A small contrastive image-text model, trained from scratch.
Training: muon at rate 0.0027, 4000 steps, batches of 128.
Rows from expert 1 of block 5 of the image encoder, named by matrix and row number. Rows with one number belong to one neuron. Each number is 500 + 40 x the weight over its row's rms, rounded and kept within 0 to 999. All counts start at 0. Numbers have three digits each. After the name is the row's rms in percent of the matrix's.
# up: expert up (encoder.blocks.5.mlp.up, 4x512x256), inputs 192-255
# down: expert down (encoder.blocks.5.mlp.down, 4x256x512, transposed), outputs 192-255
up.364 075:492547501466480520468524535487487534476442547486488527533455470495452477463439428473512527424555583494518505444468529527554488481465506512506525460500506487493456451464542448447466488579534493
up.365 058:535493476578502480559525391507447497379521520515488541490433439480487458505485490471487509430516503522508536527480453507494436519443495469426496438547501512413470549465528526450536463455534542
up.366 075:555484532477542518473530518449461478485563512485424510463502512483553532526416401473475502481537491538550492440570490524539447490488539467462533503555511507379475548468523521575456564549526490
up.367 129:516543498548462469547505484550513509456470522488544486447481523527503499451475555469507429500470551528510518560494490482483512485488464497491477549517479581560462579473508461423481519456401597
up.368 086:433483498486537553513501520574483521586492416431512525458482540459541478509489495487487448484492452454465508496469503511460485506534519451476526511485524508484480512566554499519456548548418525
up.369 124:499470477471503491480549506513501551532516513485526532492571483501503440511495489471514459496513421569536530487468447481475545558485487422535486471499502514461468488505476502486448520535574450
up.370 042:540504554493512469467558456518438507521520474515566559520508463459552552574477489555579374438494418555518458470570459552449511496494535483468509486522564509617417480485509516413506519457488457
up.371 043:516517529452509461496527512501457502578497480530473508529497513443516523495491500450416599420477493504589449483503514515499498565532427475467545407541551522536509487593570514550456514540480523
up.372 122:402532454544490531473511473486469375443545549420496549496482536537476492526467505494483548504488584512519461477487506458473468581479479523462513468449532458517482456508519578490503539451530519
up.373 048:571542499414462536430502483466466465461508473464484482506529520505490511468439503443536590551535445509575508488568400508513502528547467512457486468463586447490562492546527477543465497507508507
up.374 119:487561477505489477471532564508489437407482593463536539482488476394483436492525493521489453475582530515476553508487526552447477539451552518509533492516459524561427462553510534470485534559484481
up.375 071:533543445569481535453487507519493577410516571485528502483462524469549506493543552465467525513495409447511468532539501506497485448498444509441546476539546586435613477552443521548515528520503508
up.376 155:544498484484483484478489544545512547477517412553520523514513517508477497491408465564560519491541468458536517553479493513516456438442433580560556468567545496506515507499462523509480493510403518
up.377 146:462529453539525457450453544526551505483502456446556511478459512481468494391521499483476515477503438527477513505456483433509494477509489497513553517409530580476522530488436475456563498496518441
up.378 062:413485468433510431481504476560551529401487503491560475439489495530515512489483530460425475479521497491497483497468563460510465559577466446474547521535520530537499514518530524523497522504442501
up.379 104:490492431466545517493409472519480540505459498439491455508485501529457502421507531445531515480500502392511462449494539445561475521469423582454520527476509518496470591455479555454494520525438480
up.380 090:510546469539504474475462534471462488474515542470476514464598534489455504515526532485492494490526498524467477468516579525491529476559593427494545479500495451483507567494524531531496466488418475
up.381 057:537529543459549454482513530431509571460491456531483494510513541504522514494526548598491493516491438542565552529517427551532480507460570483434545534552485570451462528488533487486534448485545435
up.382 128:496525430490542480424565524475474454471490478391515538562500592450507550516445511533551477477502561534520512532523455527419475548490515455497422477544455384526540464478495497492508496482507446
up.383 047:525454458464477435534518494563516515521471438480534461535516544558520495452516591445469605409453510471460455515486524532513439543566455533481456457475500554512508567508496515438540558488502478
up.384 137:486522487548452525487496582514471495539579486531475475515483502431472549540452567548585456469484474500523441465537510540544503534444539523463558555507501499516454569445534453536461530445497526
up.385 075:553540510467571473451457485479506443524495513452476499485503428474490468465468400444475493499509534518555490467537509479514540533420489517436494428493559605478475565485489505524475473563531450
up.386 076:520490452478567536522460533486501528467513532489572540498411549579539466527457470498496537510503502497553529478469512554502452492512514544507550493498486523513530416542485496528458554478493537
up.387 115:505480423509536432559475535499563502513467444520476547456474478488506480456549471529546522446485505518558439525450477531492558519453450492529469532536554544469539499540500529506457486549503461
up.388 102:474519519531518527509489505484513571544519428564537550513552532453482522521491529437494544435413522510483430483521474545533455551507416497534468450462516444508473506449526488543472497457466468
up.389 118:474513488521466511474440500483531565624516523517501503473473506500524510468463549477456468567494460450488573525531522539526548565495404602518557492434483504518516472515507557470489565608499549
up.390 149:557507449464478560435529455563459577546446512527486476530484519460478487479435533462504531481469547543493533539466501530512524454528482475492463486544584607490454498532500598481556463504487462
up.391 135:505526568519455514485534530530536579481473441412587508470452474520525515449474534477506463480519501516502460460459490519423453486448479510561551415506512464568449523540516483480531495470501549
up.392 037:534482528509446541470512483537504524520513412495556526523491455548441509505504493575535504581486492506546470520515456501519478473467510429502497510436470437510493536469493589458456495428449520
up.393 060:535521438461563507498493550526474516449573479460483579531537469501444548512518506417522502488527516503496488507535480504495550459547511490506534581498508555517580524587416509532442470495470470
up.394 093:518551430543537521518487505561457457464538379502459453590567485476407464612489568548551586437534548361479470499470465497544549459471424484514542486457539471467499472475476539509466414530448477
up.395 058:540590572486515455525460489484494504488516466487547499456515468494510477536441465558524557488422499499495540503469434464532575418508494493515515505553487538474515573512532583566484498540581459
up.396 113:490464527506544489396514528539488514477487526553465524509560493554488573473451499465574445458517484461492449482488506499522468459520564499466485482488477558485500499510496486588466495484494472
up.397 035:534472444435534523476529527508530482421431477462583516502472423493493473517487494581493488538478497564556545499419486454504466479498459471479486493502536509464506537504428556448475540513525501
up.398 061:529514496524569504489449468577467440520555484471497464494475517512501455494549527487535506512520519489503552469370536518485435532490433507519587458410531513504554567480549508479531427492501472
up.399 123:478516466449504459513540532519498495441460549549473545515514519483517544522472491534520531538573494504488520448473462428527495503546540414457519485514439420487462500524480523543458503527529455
up.400 051:484463542475492471617471491560547540517453465442568549453423461504520458492483553602504487553562451462468554446476480484501431521506497552534500445498477581447489544497577535477495540468451550
up.401 070:580621553475569467457553561571481457475467511471522476461479517410505403508457476456520516513436541453514556488453468527555522568516448549449460518497563503416494515508599505477539474495526486
up.402 153:543490503519465493472500495473577489520486486523504485483494452528489510474505515470497542430495484454536466514447484425552507561454504576489483564498470519457463563532490466490505496505533527
up.403 122:603480505470473528533568454506447493553461515503480485488522490475510437489472484536533454609522463552568528464534459546410464557504497483530511491531485475482449469477489494520500466543459524
up.404 073:497431472496481379466502557559575493498436485535545498499453487501447528508486551541542539562518453445484529506551505525491515545488505514510525514599541528521484532517567540500542559445562523
up.405 159:513530500488482452408530489530562563476480474470495488484552537473446532473507531546477552523530524544443479499475471507490549442534495461451516488499474499513412460507443525539554516473492428
up.406 077:537500483557496494445498474492477480635541520453541491516426563539541617443504479508558532453499538453498487525488478515539485453480531561523523551465577497514580507478508446543522484500533522
up.407 093:465464455525551498491528481522539541472496549574446545424487459488463505491526450416475538575472593490483496491536449564491597491512508455461483459517507499471553505524511485533513520430472468
up.408 074:501496542528535500505477552598510558435519459482547457491520580495506527530485520506474480432499473491539542481551475490433465499444474522503460508462505513537464535428467523548476493497472591
up.409 099:485469510457500479480470541535524537487540525595460474547487541486438488521494455443505517494540561507496527473510522482529481552544522510531436529481476547509549499490490565464446562496528488
up.410 038:548468482529455521493467438518458604483523445492458488507477500557482506461515544436437562423520513528380496518420459569554477472430508572450503478468527511581495594431473439491493516524487529
up.411 132:498536478478532471612512502523508437409540473503508444443450553492546551456493482507501422535530523480451560541519506514494536596429492487502523574489416561518511534536526483529516511544521494
up.412 116:522493484566577439480486508502565513509537513502464555468447552452515422504519495517496517474496490472512426473536471529573472519537474570557550529508564531506491478528495432480396571419506469
up.413 070:482506460516551471486507467528521485476510517549392479457500481489501489554520505500440542472481518503517486486487504491544498489534474506444481470526495517541600457533493561483478516557569437
up.414 078:407458616497529522484472480537449607573509534505469501527427520470559587537439445427559464470539541525481536416475510497510554540505525539561517477417515504544541409478518443471525472517526538
up.415 092:521508488525478492458565556580452479489546603500484521466561473498447504528522419457488501541445515498517507484510529510442513497492477513510506473459487543404560444521521529580435572561525552
up.416 162:467487495556510527481467468555598491494450540503454533456505592509464466467530496476490454462563487462538486532431471533540474455497467541502521482523539469463429480534490497492525553556476560
up.417 118:515512544504464504436533529500456483518593501542486504464535449487473434445508494507560468545564492530491541486544499508510484512499453553574500541511447484484490452494502563518440582539498500
up.418 102:540561476549488512458490547456507587511455502542481474488495463534462508467474450509602543506489464427536481534438465502570519507508518488522488504475436532514478517446503427459477451535434443
up.419 052:587562462536550483452515569501458490460487438524439473471576530516491577618560421483477554474408472516547504485456503495465543469425479472453417522474527468462507570505530450493485514455519546
up.420 069:455486516508494469487408477487526484520507458426499487461523543471494492516483528532506498411608499478593467465485576505500492546509475443561438527443531392502466517463512481490420538507499552
up.421 110:479518437546521546489558526543454407541505474433528528581500535533515476462511589481442543500490435500449515507522464485489502584519516501485571391521491514478473546531552510536512582455528563
up.422 128:492515516452491549472499455448418528501531490557533449432489579517524445498479504482447470503530546520508506450501428487488426481540514526562466480512531511458481500527520542486513509511556482
up.423 114:478515571512585466529510500569539482469496421437607525492504541469422513511521497453457496482555498492472463550498488616489521494467429471484504564450471439526425493484496534419537425510549555
up.424 047:481497517524533549524528502505571597509508371433504470479511454510528503533486505465502492535441517479479490520465503522527573550511498474522471494538422531524498470477449474450495572475476435
up.425 139:463570493499428483512543477518502554451466472512549493426492487479495536505500446500529458506514529514502538560496500498500570507453468489494499572516562485521531566542423422533503512418537488
up.426 073:410480467472451536550499561465513426511467465525502568448508508484589482528505480548540439478449479460422513540475543407488464530527544480486477540522484513496499497519528531523515490477452498
up.427 026:500456426480591468454504481499497504482475446511581545466467528524538504582507552456531495488481415541622489475523469537458474490458530525478541485466573511433522541561487509481494575427485525
up.428 053:560507538525525477454495503557470518454504425439484526492517544530478507599529533506509510499468549505507478499453504504488512452424481434523485489427499521518489513448478498482391483461478501
up.429 044:490497541464547606513488471531565577438516460463490475525548548534541458558443428514547566462497515500521486569464472494513501495526518520456487522498509494552530482578503463483489527452470463
up.430 063:534562426504480497471500497540516588445458459563479531474583499525444427485483515535544562533467445569491505601510503474518457499510571511475548565542545545556487516491515450531547435468540515
up.431 087:550521522519469495453477548523489536563512517577488433478501470549467494471494497540468517520506493532438553534457560511449454491536538490491513537478531545565490456407433464456532465497448500
up.432 110:508416507455506510428451530527561490451533464486488490487549491530545501540521486508445530468506467508569546416513482436510518428492425525477533511542535455518445490388477521534515512509449453
up.433 039:476581398484508489379480529540559507469491459493491462506433477527552493488467490478535491414540500496482531492592466449480506516485527526491551539476575479557511489435433530530507536528495472
up.434 074:547449501503489511494493533513579506496500412551490436626553512551509432504491471475499580477544561447510487535485476536528501493525492523491459468470493515545575529532588484446457456475416438
up.435 120:492515452487582504487499449517550468542497467466637524453482484492535486548515570524506569487457578548528552470500537451488524437437439543512427532441538466479496519491525512531483460476544512
up.436 143:529512537477559535542513460521483558488515487463526478528442471459434507438372449527444549515503529470477502459466499439506580519501429436429481437515505474462509431450458478525538523475471545
up.437 054:510497464500484486500564562476519556558470447472522476481517419444480478448455575510500544583462488487484513444428511572503495505468422508581501509481533462465464443533546463525534523521418518
up.438 130:461508479466457463427526543534486516523461503545470429476535533448477509470440551493505517561492514493486492499545490544511504460487548526504533477502439576501548477468495484522548463476575508
up.439 054:543512539467584474467539473549506547501588482492546551498517522496549551491512444456502499443499548500551515511554453529488495468458495443433531458465544454538532515510482634464535508477549449
up.440 085:500513414450467490496522587474490532490409509487445435549480533519474459455500478491514533580580493465567506466437502460528467513440557455497445533518561508535492478451538437445496571546489497
up.441 162:446559535558540470464451467529526447487521500434437626484540534514550516496480420487504454504515573525488492474490424482462519520496506477454455519520485486582445479429513489482495520566556484
up.442 127:511594480518493483504567508513487507498473440527535489521485510516513465540463493471519500523530512424450589494462523518594463574531440469543449485525483540521451493487571525494525455521464540
up.443 092:513482487519490450506507502551402496575540467520528573485499504489453460445451478507526482445498490476505476467477440480526483471506442465494445468471579465514454549498557522558553488514542479
up.444 060:561526508518497468553539489546478543458462417436501553494417503537457478467542538436499553437484537475475562561475463564483536539497438529440469523440497532474455469439522482472519532524548452
up.445 109:509513458479594451438508493500518536539482533479541450547588443475440481497504509462554537444517447520555578472462456481511523488473474548492478469437571497512477473557492495518416417492537455
up.446 101:515562502554567462440480469461497457501552506505445513498486482483477455546572481519460454507535404499510473468480481459406494513505503433554482438428518525515523476552484470541428488486494504
up.447 096:501528499506525486506541581520530461423510530478456505532530581512452491415438449492445522503571557526540501432508468526512487485444517502481526471528453572514488400588519495536460481518535483
up.448 040:403500482429547603486459455505562543480502383446551486514509531456523441536453498542514523457522523538508518483498574528507497532500495527450509524471486503590511441492381512510559599531459476
up.449 142:532471487520519512532522510443576473510466482468517508498483552531508507532489427555484572523525457406452539456561404488447550550514542482464544536508455499521382612464507501518444453531512463
up.450 042:497474459507441392502467564463498470476494509525531503488464486487497504449547563566524515502499416516457533523489519523487451475393519457459468453552555523455550510533481538550525533459545473
up.451 085:536444511480563541456459472428491491493513448427576473480549498489476494504483484515524463515544456516517392438577530516573496547497579567484505517537513550546482584487468468520521547520589455
up.452 043:567560515467507547471532485447451436392525419463541532558523553492488460509531511527565515461481507480503513549482482488426534450500471408562499561563468496535488538515509520468447463476524516
up.453 133:508550532505466517508451551585522477522506510482489495512432524427445487484547522531488508521556489615557520538508542420521430499513525465553497471511523485537424584523450538506390457563570502
up.454 058:549504461560531555573426492505403487543509580528480500489439459536449507490514491531442483481482428524455490560487460473440500494494548503491524467516558479524444487400489508482476501546445481
up.455 054:464432546553487541512434449464579536445454529526576556472458486497480500458518497427513479547526494515498569563522522564523438510466504516516475537541488526503478506488425518500460494441537518
up.456 099:490497458553495476513590563525469444520542551487492470459480503532510452424459529564495400502510451422474532504463501440484540479590550484543507540455521554404500512569534521452543530486456422
up.457 094:572588438488539495512452568555493498514492453480525489460471515501522491513569479516546563533521410503465503464510480534455488488487455519434459531462471499463449499470532497587433457561498496
up.458 115:519586485445530532547525522515470538508475479467554555549413508489436492484474502480474467470487458489458484492481403513541563538473514563528493497471599549569487556484551459447478543550517464
up.459 105:511518540435498457507470516516470545476469566509508550407521552500445486550516559571521491529628444520435577534432500505482493486487501427507511519449483461519427527498451464496482514504494534
up.460 113:472575525492465455521580508494521549505501547469465517496490468479542620502540447469561470543495432442529517497533532454467500450434458572465549446512492483444470462446433547479470432517485492
up.461 047:522534498526534546519509481494534526514450479502443501468513465518446477496464557502581526556463481428538587428516535519485532447471459492536548486458564453555475445453506464556515547503438486
down.364 081:493532477500543522537557521417615515543499482526498408573529640484453572514538455525556462489573465538549515533506497543527519533450514493411487489463405500532525502504534538527560539528494483
down.365 054:448518515506465511465522561539421483516560486502554450515473539499479487485521590515470520519441484551452573477569494474496526533535465562498485501502469484475509502482471634473456487504423512
down.366 073:550535550462525513495461481526479462438449488513492546481470508492478420498520510523473527600502538463450436539470537501503459492488520494518545454485490468526408510568424452401550490516507536
down.367 121:442404502532569475579548488562639507610538511487493515483492557512511454546585490511494477482456493490513517534433501485557528569493486508502423480522490535478422494554521477502477537503512467
down.368 087:595567493513475453564503494479544464494512463495509517446494491499539520496567532552541509438541475454501417521509472475489483452471516465490524531530499477418552550542505484520491442564531559
down.369 125:482489421543499481502514483439551507477469493481543494480458509479482587512494502517455497523552515500531509510565576559529476548532488453457506471483481518570561517478506508450521534512469473
down.370 040:588533494457505531425472496475554563513463521565506485487539496517454530496567449383501497516438489485540550517494414484475541475486545492441526507537566545453510459483492466569473509470526451
down.371 048:499494487521530512602499445530538545434469437446507457471588484536510499416461450582515524555540520513470509430524526551453567397474573523475503536502480462466464471454478497414568501419473487
down.372 099:455539505537480556486531468528559529484512511479482504510518486508501526523511559400493504501477496488518605534471501537463600470510538477557492511513465494489486448476474476448510452525419459
down.373 051:448450556544569499558464486524604507504420489432472542461502405470479403475560497511528537555534552473510526510485564551466527496401559441486501522508443513484487504508461491438608456530505537
down.374 116:516479454565514507538534461465552492442499501543443535515453516521457503482532458427466523575429468473434507505555548530484455445468573561510518501460465467565525472530489465436553524534496535
down.375 077:515534507516528565444522587506471511486534460502459476556481487577504492513542526465462469519512486573525464483470468486468519581535527512476510515469516480546446475492495520419529492468392489
down.376 172:571474496497582476496517482467444483465556467546486558475491564615519434456507423472489549483445504523465552528450467517456537516544541564479523525439503500583547488488485473508527537486488493
down.377 160:501534511560503522472498539500452522463511445507502525423522503527482523574462594491477465502431457545561503530589524512521484507499492512506488477508510565605486418521486562476495511484482472
down.378 063:578488557477457456556474429475523531531499499498427542539502540534450489472490443550425542490423514431539470447478512529456523472444535541531519539477448463487504460518577484548448451542588506
down.379 101:508533512495490517490554491470509507474438507505509428531488505491459449522451452503468535533527540475534458521485491513527471406575545518469508504439499480572557386497550549453499495627523469
down.380 071:512458553502493478496474492456503491504498585515515544538568520438481494525431496458542535491476517463534513563537524462477606465496516467525449510539478516534469404485500464550472514520519488
down.381 058:500453526521458449507513538535504454502481552552530435528550539522521519445519446560524578486454561554421587514483528469456441586514491534502487480517451465512534458484499493564502519506539516
down.382 103:543456500492563547470522543505459519498510517543514532508464513561546522500432482478534490445519480545456516466490479468522397482515554443517519489602525526517421423536504457446551585489458495
down.383 053:558501475581445554542495501522483521499460483494534434486528463490515485506471501528500427556583458473507522449541500431457532472436520528466511473495600523437543478479562460485477487491510479
down.384 134:545438529454547430469493547493490486536488446494502454496486427504506507572594499479530491486502503490483472557493475564501486526566459489487510524449520520454442425477480494531465520515528480
down.385 076:494499544481433516507522512532539459421470497519476579492517493516452522540586485539492443516582545527472534496534538508481528483420576466513540532490493519524416510492467414456501553490470490
down.386 070:432469478579497495523516530475532529550500521553570468538543513488554543491468483487486497545469485483507475497485507444461487481491529510461465471538524549536514560511524501567443513492516469
down.387 117:436545538538517412491514454522433511428494435446553555423484501506506460505474582503496460535547521493492548534558477529476459455579500419532485510514448474527534541492521434444525524447504519
down.388 099:530517559495499501470475448577490434468456562478554480442484501516466550470551415530498516561513510505529456505446480512463471469495540499463459483580514495457494525498494542517480470491511518
down.389 111:538491505503490496537502532612535417501557498530506509442518512463481474525518531513497447387550484475457431513534522468470455471480513504507503510613543544490565524547567539539468498504500528
down.390 136:466424458579472593483492501540557502459515502550470499465446519430508518510573503512422552491554508490451482377488560506492481458541610519487483525502497498510456520452545523478558481511502485
down.391 138:493501530492466569552444449438504473461441532504479474454483487436468493462561482511485541500469521518440485494468522518467483510503477468499497437552458416459546472442444511503480507569511466
down.392 042:573508479439534461447469532478488494438470524478503505493461536476492547443559497464537523503490498481415545502501524529512504458500435559515516524500474557527509517446569473546469477593562486
down.393 063:488463481496470558513603432521536514598521513488468498493475490480476459531525558522522539530520523523491504478519457544507451552537483538514454451435549475494376483563471474403506462442494432
down.394 108:544478480499500490471449478461510467494581557452467470449509545563542476527501479518511445520535489536465514448491538481523486541424464474480508460420517542551497461568435495571538521494544545
down.395 054:588508441488474453515517558506510475523493512531515465498520587543490552480438473515485487521487467517448609538522485498485520545515455528512572522491504465536535425431530519550511509488561509
down.396 111:565585548499523476546440474505484477483517505539489516432500533486520502513507547452508501565505555397579492484520491493503465474474494443532479456450424464509546583519407472473503515470432583
down.397 036:512486494557541452501541464475450456543500485554402483569494506445508490503533496527450550480479561508519497480564568577475528485485476560520485520474441542537533527468515578509505438537558460
down.398 055:481543454512459544495530520519519459523503502496563497467524594514511431531526511523474470457424487552466478520522530470510438488601495470456538454498525478481411434446516532480528443479427509
down.399 107:533437511492503550519525553460444516545528529466477468468480494530540531515520468462446485491527481564412546555549519495477517507461508521455488510501518531485481427492514443547531521506478484
down.400 051:509537442520551520434583490504476584533481498558555437570519515486548554560467486432472560505438592457533489453520423512450515473553485538427426524491527551526520505505484583413408450505517410
down.401 069:506518525496499546558483543513480504465505486507533448527510525427491551508468487538511500560485559493494520454595550549459564427489496506572555524546413519519513533479423540469564497543493532
down.402 152:452495469526464475543472488428441472450544528528479605589500568475453447416483465509478488512537487471539523460468605522502521541403502535582519506547419448451539535435498529480574485538521557
down.403 115:383461536495503521502552541447555472572492494507536450482532540450533503491468458486498508484508417552447550528513487447514468557513489501445532560475526527502555501556530511494431529533539542
down.404 082:541522496423521466481521492515411513489488461463574454501498570442554448526468504402503534429508551502520500504501534541425498423490465517459478496485463499524592510526467608515460478539474390
down.405 181:457488537487494494519432490512524498520516526512562470519465505520527562531522471480489540481518567430533494392441496467544513539531459495492503487534447538476532532509479507504508509498567541
down.406 082:485529505508511491507571504466514445419511564531440492512539464545479483568494536484556412498509505544421505510458479512518438515486545390500448507564461452467506502502578471453473492449501504
down.407 091:545467496484506462515494472499460421546544479487514508517498591529502445527487563521504448475456468470434530472532545527459472483455468591437561484457531529562575428508536470519499517502521462
down.408 064:562470508598488492531526546511468548484531486505522454544409475488514536534583531484504521523499473506485411525477557485557516477478504429506494490477526485448536495510472490488508536570507402
down.409 104:567530511527506498472447520481502467501501463546514586453440525530419421459516435451560541474485465549548494508573529514537485507467412578556522453492485450533527514544503466514553521411499537
down.410 045:510478470550509577558564541465452464483488513522479502482547517490466500493522554518483420573444485445472478525540542465504485451530487465498580511503445437498503475486610511510518473557500528
down.411 121:423540532461385491473517545488482563537491521447428474520532450486534517504476486467450451500537442520468543449520489526527435524564519546505498458459456445472487565486403435513482483488511491
down.412 109:446513507479518505517492425495474525524471516480515516461522414476502455505492558490481513515441504500562552579535538487405474483534460523494486563529491456463468505434532544454519466473475447
down.413 066:574451443505559482437477449526513457477457483502496473427553526557440530471512475547537470527551448527516534509497444537494509506463578547518565519566482480507505548493437400444533489555470484
down.414 090:506585497434497557403481486547532472523473522562479508419476435515431541520552427424547459488515523557521415484541485453534495561465514486479537433559450487431540527549500470458495533493464552
down.415 080:503500558485464453455598444480466569431423480555504517556514426460505476501420470496452544513511444531539488545474519514500480530514435522533453512519468479542442537493481533422540487479541471
down.416 157:501589521507490522518488502480449561546496491516543536547539496538519473424470483579495501499447485515448565452448522422435480570470530464525526486539462522433562449454533555461538457518502511
down.417 111:562492550494491446460589537559494452475498451559536456449506518497501509487510523473498541525481552470492423531511510533546512511489442497473511445530453420531514494534492419485437554534500534
down.418 098:571515498454528509457560442455457458428551430528534514522528496506487410518507464493508507496471566502511480496471439503460499416507543523455510484439472529521606497512468532446475495550570454
down.419 049:514520496523498517467493481555518522540477561506515525533419503527528546467512540529507493547506441584403494553544448600474516464586499490543501497571475559433504591471470537526469472523462496
down.420 065:448498415524564428518510521518569515456510525503487432474439431528494452499504519461491544556441541477553513431482488507534485514546464505399560495488535499499522464516576510535494510492540531
down.421 095:495469469563511514492521515488476503497407567423523474567477497488558479485454466489497495561445543464482486432438570507472518457461575447559479513526498501492565493512518495535542513515458468
down.422 131:504489532468497517487471506526504506497449455487505521416509437522523534425541416481505440529424517542518539558480516502479489470421476573510610536513450511496503485491399454502532488543505506
down.423 113:395551495456467543538516538499452512563506555495491501477491503519443539528437500422500572512485521471538515431486488509518435526560592497560444446430523485534606449481447499488490515515443517
down.424 054:550459436477540552444536498534514467613546484528518495470528587497445486432497544517532507438520508448416478454583438482482517483536485539499517498473577494518516466485511488591521462583502552
down.425 133:550457468515522517540452555546560548518516503485490465480466445485432521572545485486515551501480511495463474530449463518459525484472503501439527461477517535523481449498444435521503488492455500
down.426 082:588577464477502477516508512451459480486493429481444541587462495526466522494459603472543489516471481499431459574527464537464524453468516444471456485489498463529545572518516479525467430558540473
down.427 031:528527590555487463487556483495474475456481472490483486513507548494527516504491421476552509485541580467471559501507520482452520508519460464522474532522493518532567492419537483475497443572540468
down.428 046:531473505477492531513495511452446525511444541475495468495523438507473535461565578489508560456448511499417527501502471499487447478544401504520540490518511454497459491448537474520506440489519485
down.429 051:561505463490485488450495534482513472529507498532480542469480532518391527468609547564565521497552489521487538430545516501484490581474483528519504453492488515492542456462497479503543483462479517
down.430 068:520521522479486465473492542510501489504523538509552470520440459489578491541525426463510441436522608526470505444514505456488484487517462448557491502436476550498444562510555452482482485510498492
down.431 093:460527379427525546536552488512541526465529462413435553457511527463483475526543500526505439488482486577491511427500483465529513525504481446457573465492564543499491527527540476438446506550501524
down.432 118:552506519534492478490464441429520503535560491514482439537470524546496508527610484464470484500518417444501448485518494481458493629540436484510559552443526462587474536470459430486487484444499537
down.433 048:430487482597523506566511514440494538464499512494516395456533503441465465510529498520435514504530520538631452468475519531549499498514460488521501461452499462477485516405570449523495462501502455
down.434 085:570512477469476523490454525442551474461494495495513517439480519555420517477544488458579474523567460491519522500522478466534500522450525494517530576507503483544478463446509482595560539525445578
down.435 128:483511454485506475478459493571598533538478527600483488507529554499459468538554487510476521495531466464540499509489487537537496518567471604594514582460496530481448483472478467417452585460493551
down.436 138:558453548511471387561536505577519501456529475473525581548493486446408524408554520472440548505455517516453539491446524525513503519483476469498434550498520495516496545491456487579463510551499500
down.437 052:455469484491555468462543448531494431470469542484490528550556503487523466545503502543518566435458575453523468502526514489466524428560495572494481497531491486504562516487467495533462514550432522
down.438 143:543506494509518575517496521475468425466524574503515518492510480481536486553525485531553447510474558522538421513434545508489434467497535403511513509559452470477487493514544503500522443491452529
down.439 052:546433507460488526515512522544534540436510475565500441475432501440479521499636506452511460515513468574476525526577499421533500520579487422487492503510582570464498476505545455520521430492457546
down.440 082:530414486494477469522465480491502531535459467461530492508470481476513479520540529503504541482473521505450492496544523509446532476527493455508506533497443493466475421490475570511529512474543513
down.441 173:424512448478483510518476473485536447566505478503484463564464444543587522486419462531522526465492471498483500466510451511525480427549510489514468415513561457500532524473515505480465402460540553
down.442 108:462535434551513522511562543423505479440523548464541533479535536461460474498425512502515448461533579493461525475531549482517545527532532582461506570495492539517493467418506498567519520437460492
down.443 093:539474471558460430511485560452572493486445565530450511491431454470471543455452430589482559518515543497478477454495515500501481575535502510519539487484510531508496426439522480515467519481523519
down.444 060:492456506535436538554513494479465484490509550532574537497549528530516480475489566583479436584481544503515519501557488515525497455416509544529558444539485446428522545539536508571469507520526539
down.445 082:419516475474468488511502432475577516467544488574506499467477484466502495547533466489524495477513517493484524533552475507480448526527478461511540493471455435539468496478542497415531512528494555
down.446 098:445468513469555519502571547511513531447522526470498449422563433568507547542505469493533491485526518611510534437571523504505495536494544503430510484524529455495491500436517541462520553456441475
down.447 098:492468487509542485461429456465424532504447477489491510452489520524580582544470491396544526530460474538486422538516472501463508577523467425442448480509525506453500489523574453451487541467457481
down.448 049:532487539518505459548522515541545476532518545489453529446548515545457491528553525449489516518478474472490449427544509416462506543520508509493528499457500444506519459474511487545467441472530512
down.449 148:439547535468438430463462498541536497502509442550462477428540480491510499522508466593589517545488446462521484550472505478554443458479553531461536466473463529449539466517529591536460410571516569
down.450 046:525491424515544502463550568523430497512547410488471472531487510503577505555448546491523571503447523581519508476569507536489496515542477484422520522447451478530532438491528588477501498492522515
down.451 082:532548507519558462469485563516473484476496485489430474440462470535567521487554440476524476507502467504515511533500521533487534456446433498545526483493416506471485478555534497578492508486498515
down.452 038:441472491459481524433506487469539523468487551517479432578428461492556467528438487497536571525541523566456522526520475445478530509545494555473491445496534495532496422476551507506510443530509513
down.453 162:538405459451414533544489485453500465457482564502463455456489539544548522556566492518490489532528535602517497488544452510486516532491472539487570476494513473524593453465465437470512553470473550
down.454 072:562506558445443489536535453498468508439521484495488548555559537566479525506495554506512488493447522521520432537487478538598508507442523482495505524507483551533494590501528510479449529497567485
down.455 057:468505483536574481471475492493455547539525529549438465516474473531419520527478465439563476505483506478445519493535530497528524568473550533517483417401461421535504501523523536508527550504470534
down.456 088:482546545506493586567518465462458521427441544512513530494557506495519449516482444459394434501442512573510609523488482518495491555532560557478519503550495438499523451486518565483493488519448452
down.457 094:549506603507508533465482490422506518433494397514461537413555493456577505559503471528531547457480550485538485525471481507456515456492525445577466482497470545503495513523468483462449437552491510
down.458 115:507576588491567488506472534538494522461510489490518519465504580539499450488576525502549460484486455529514540515461518479479473555535564502490507470447436454479503452502489407419561452471606592
down.459 100:537463381541536510508561482478518534496467565456422497421445487529518524471519482444449502583481519518422483496579475562506580454464522506395506562527560552473577508480503492559509474522452512
down.460 085:520430516465539520471491472509503472507486491563462454465432535480531442526545467441459492477518551551526434472511501445531538512533503467476446568444536526489420489550517465567543550529477533
down.461 052:480425423555548518562510509475488463530526523473476471542466504409561426462532411549513511494531597509474445508521490524495576464478539572471491422446535505485497512525436547442479476513511440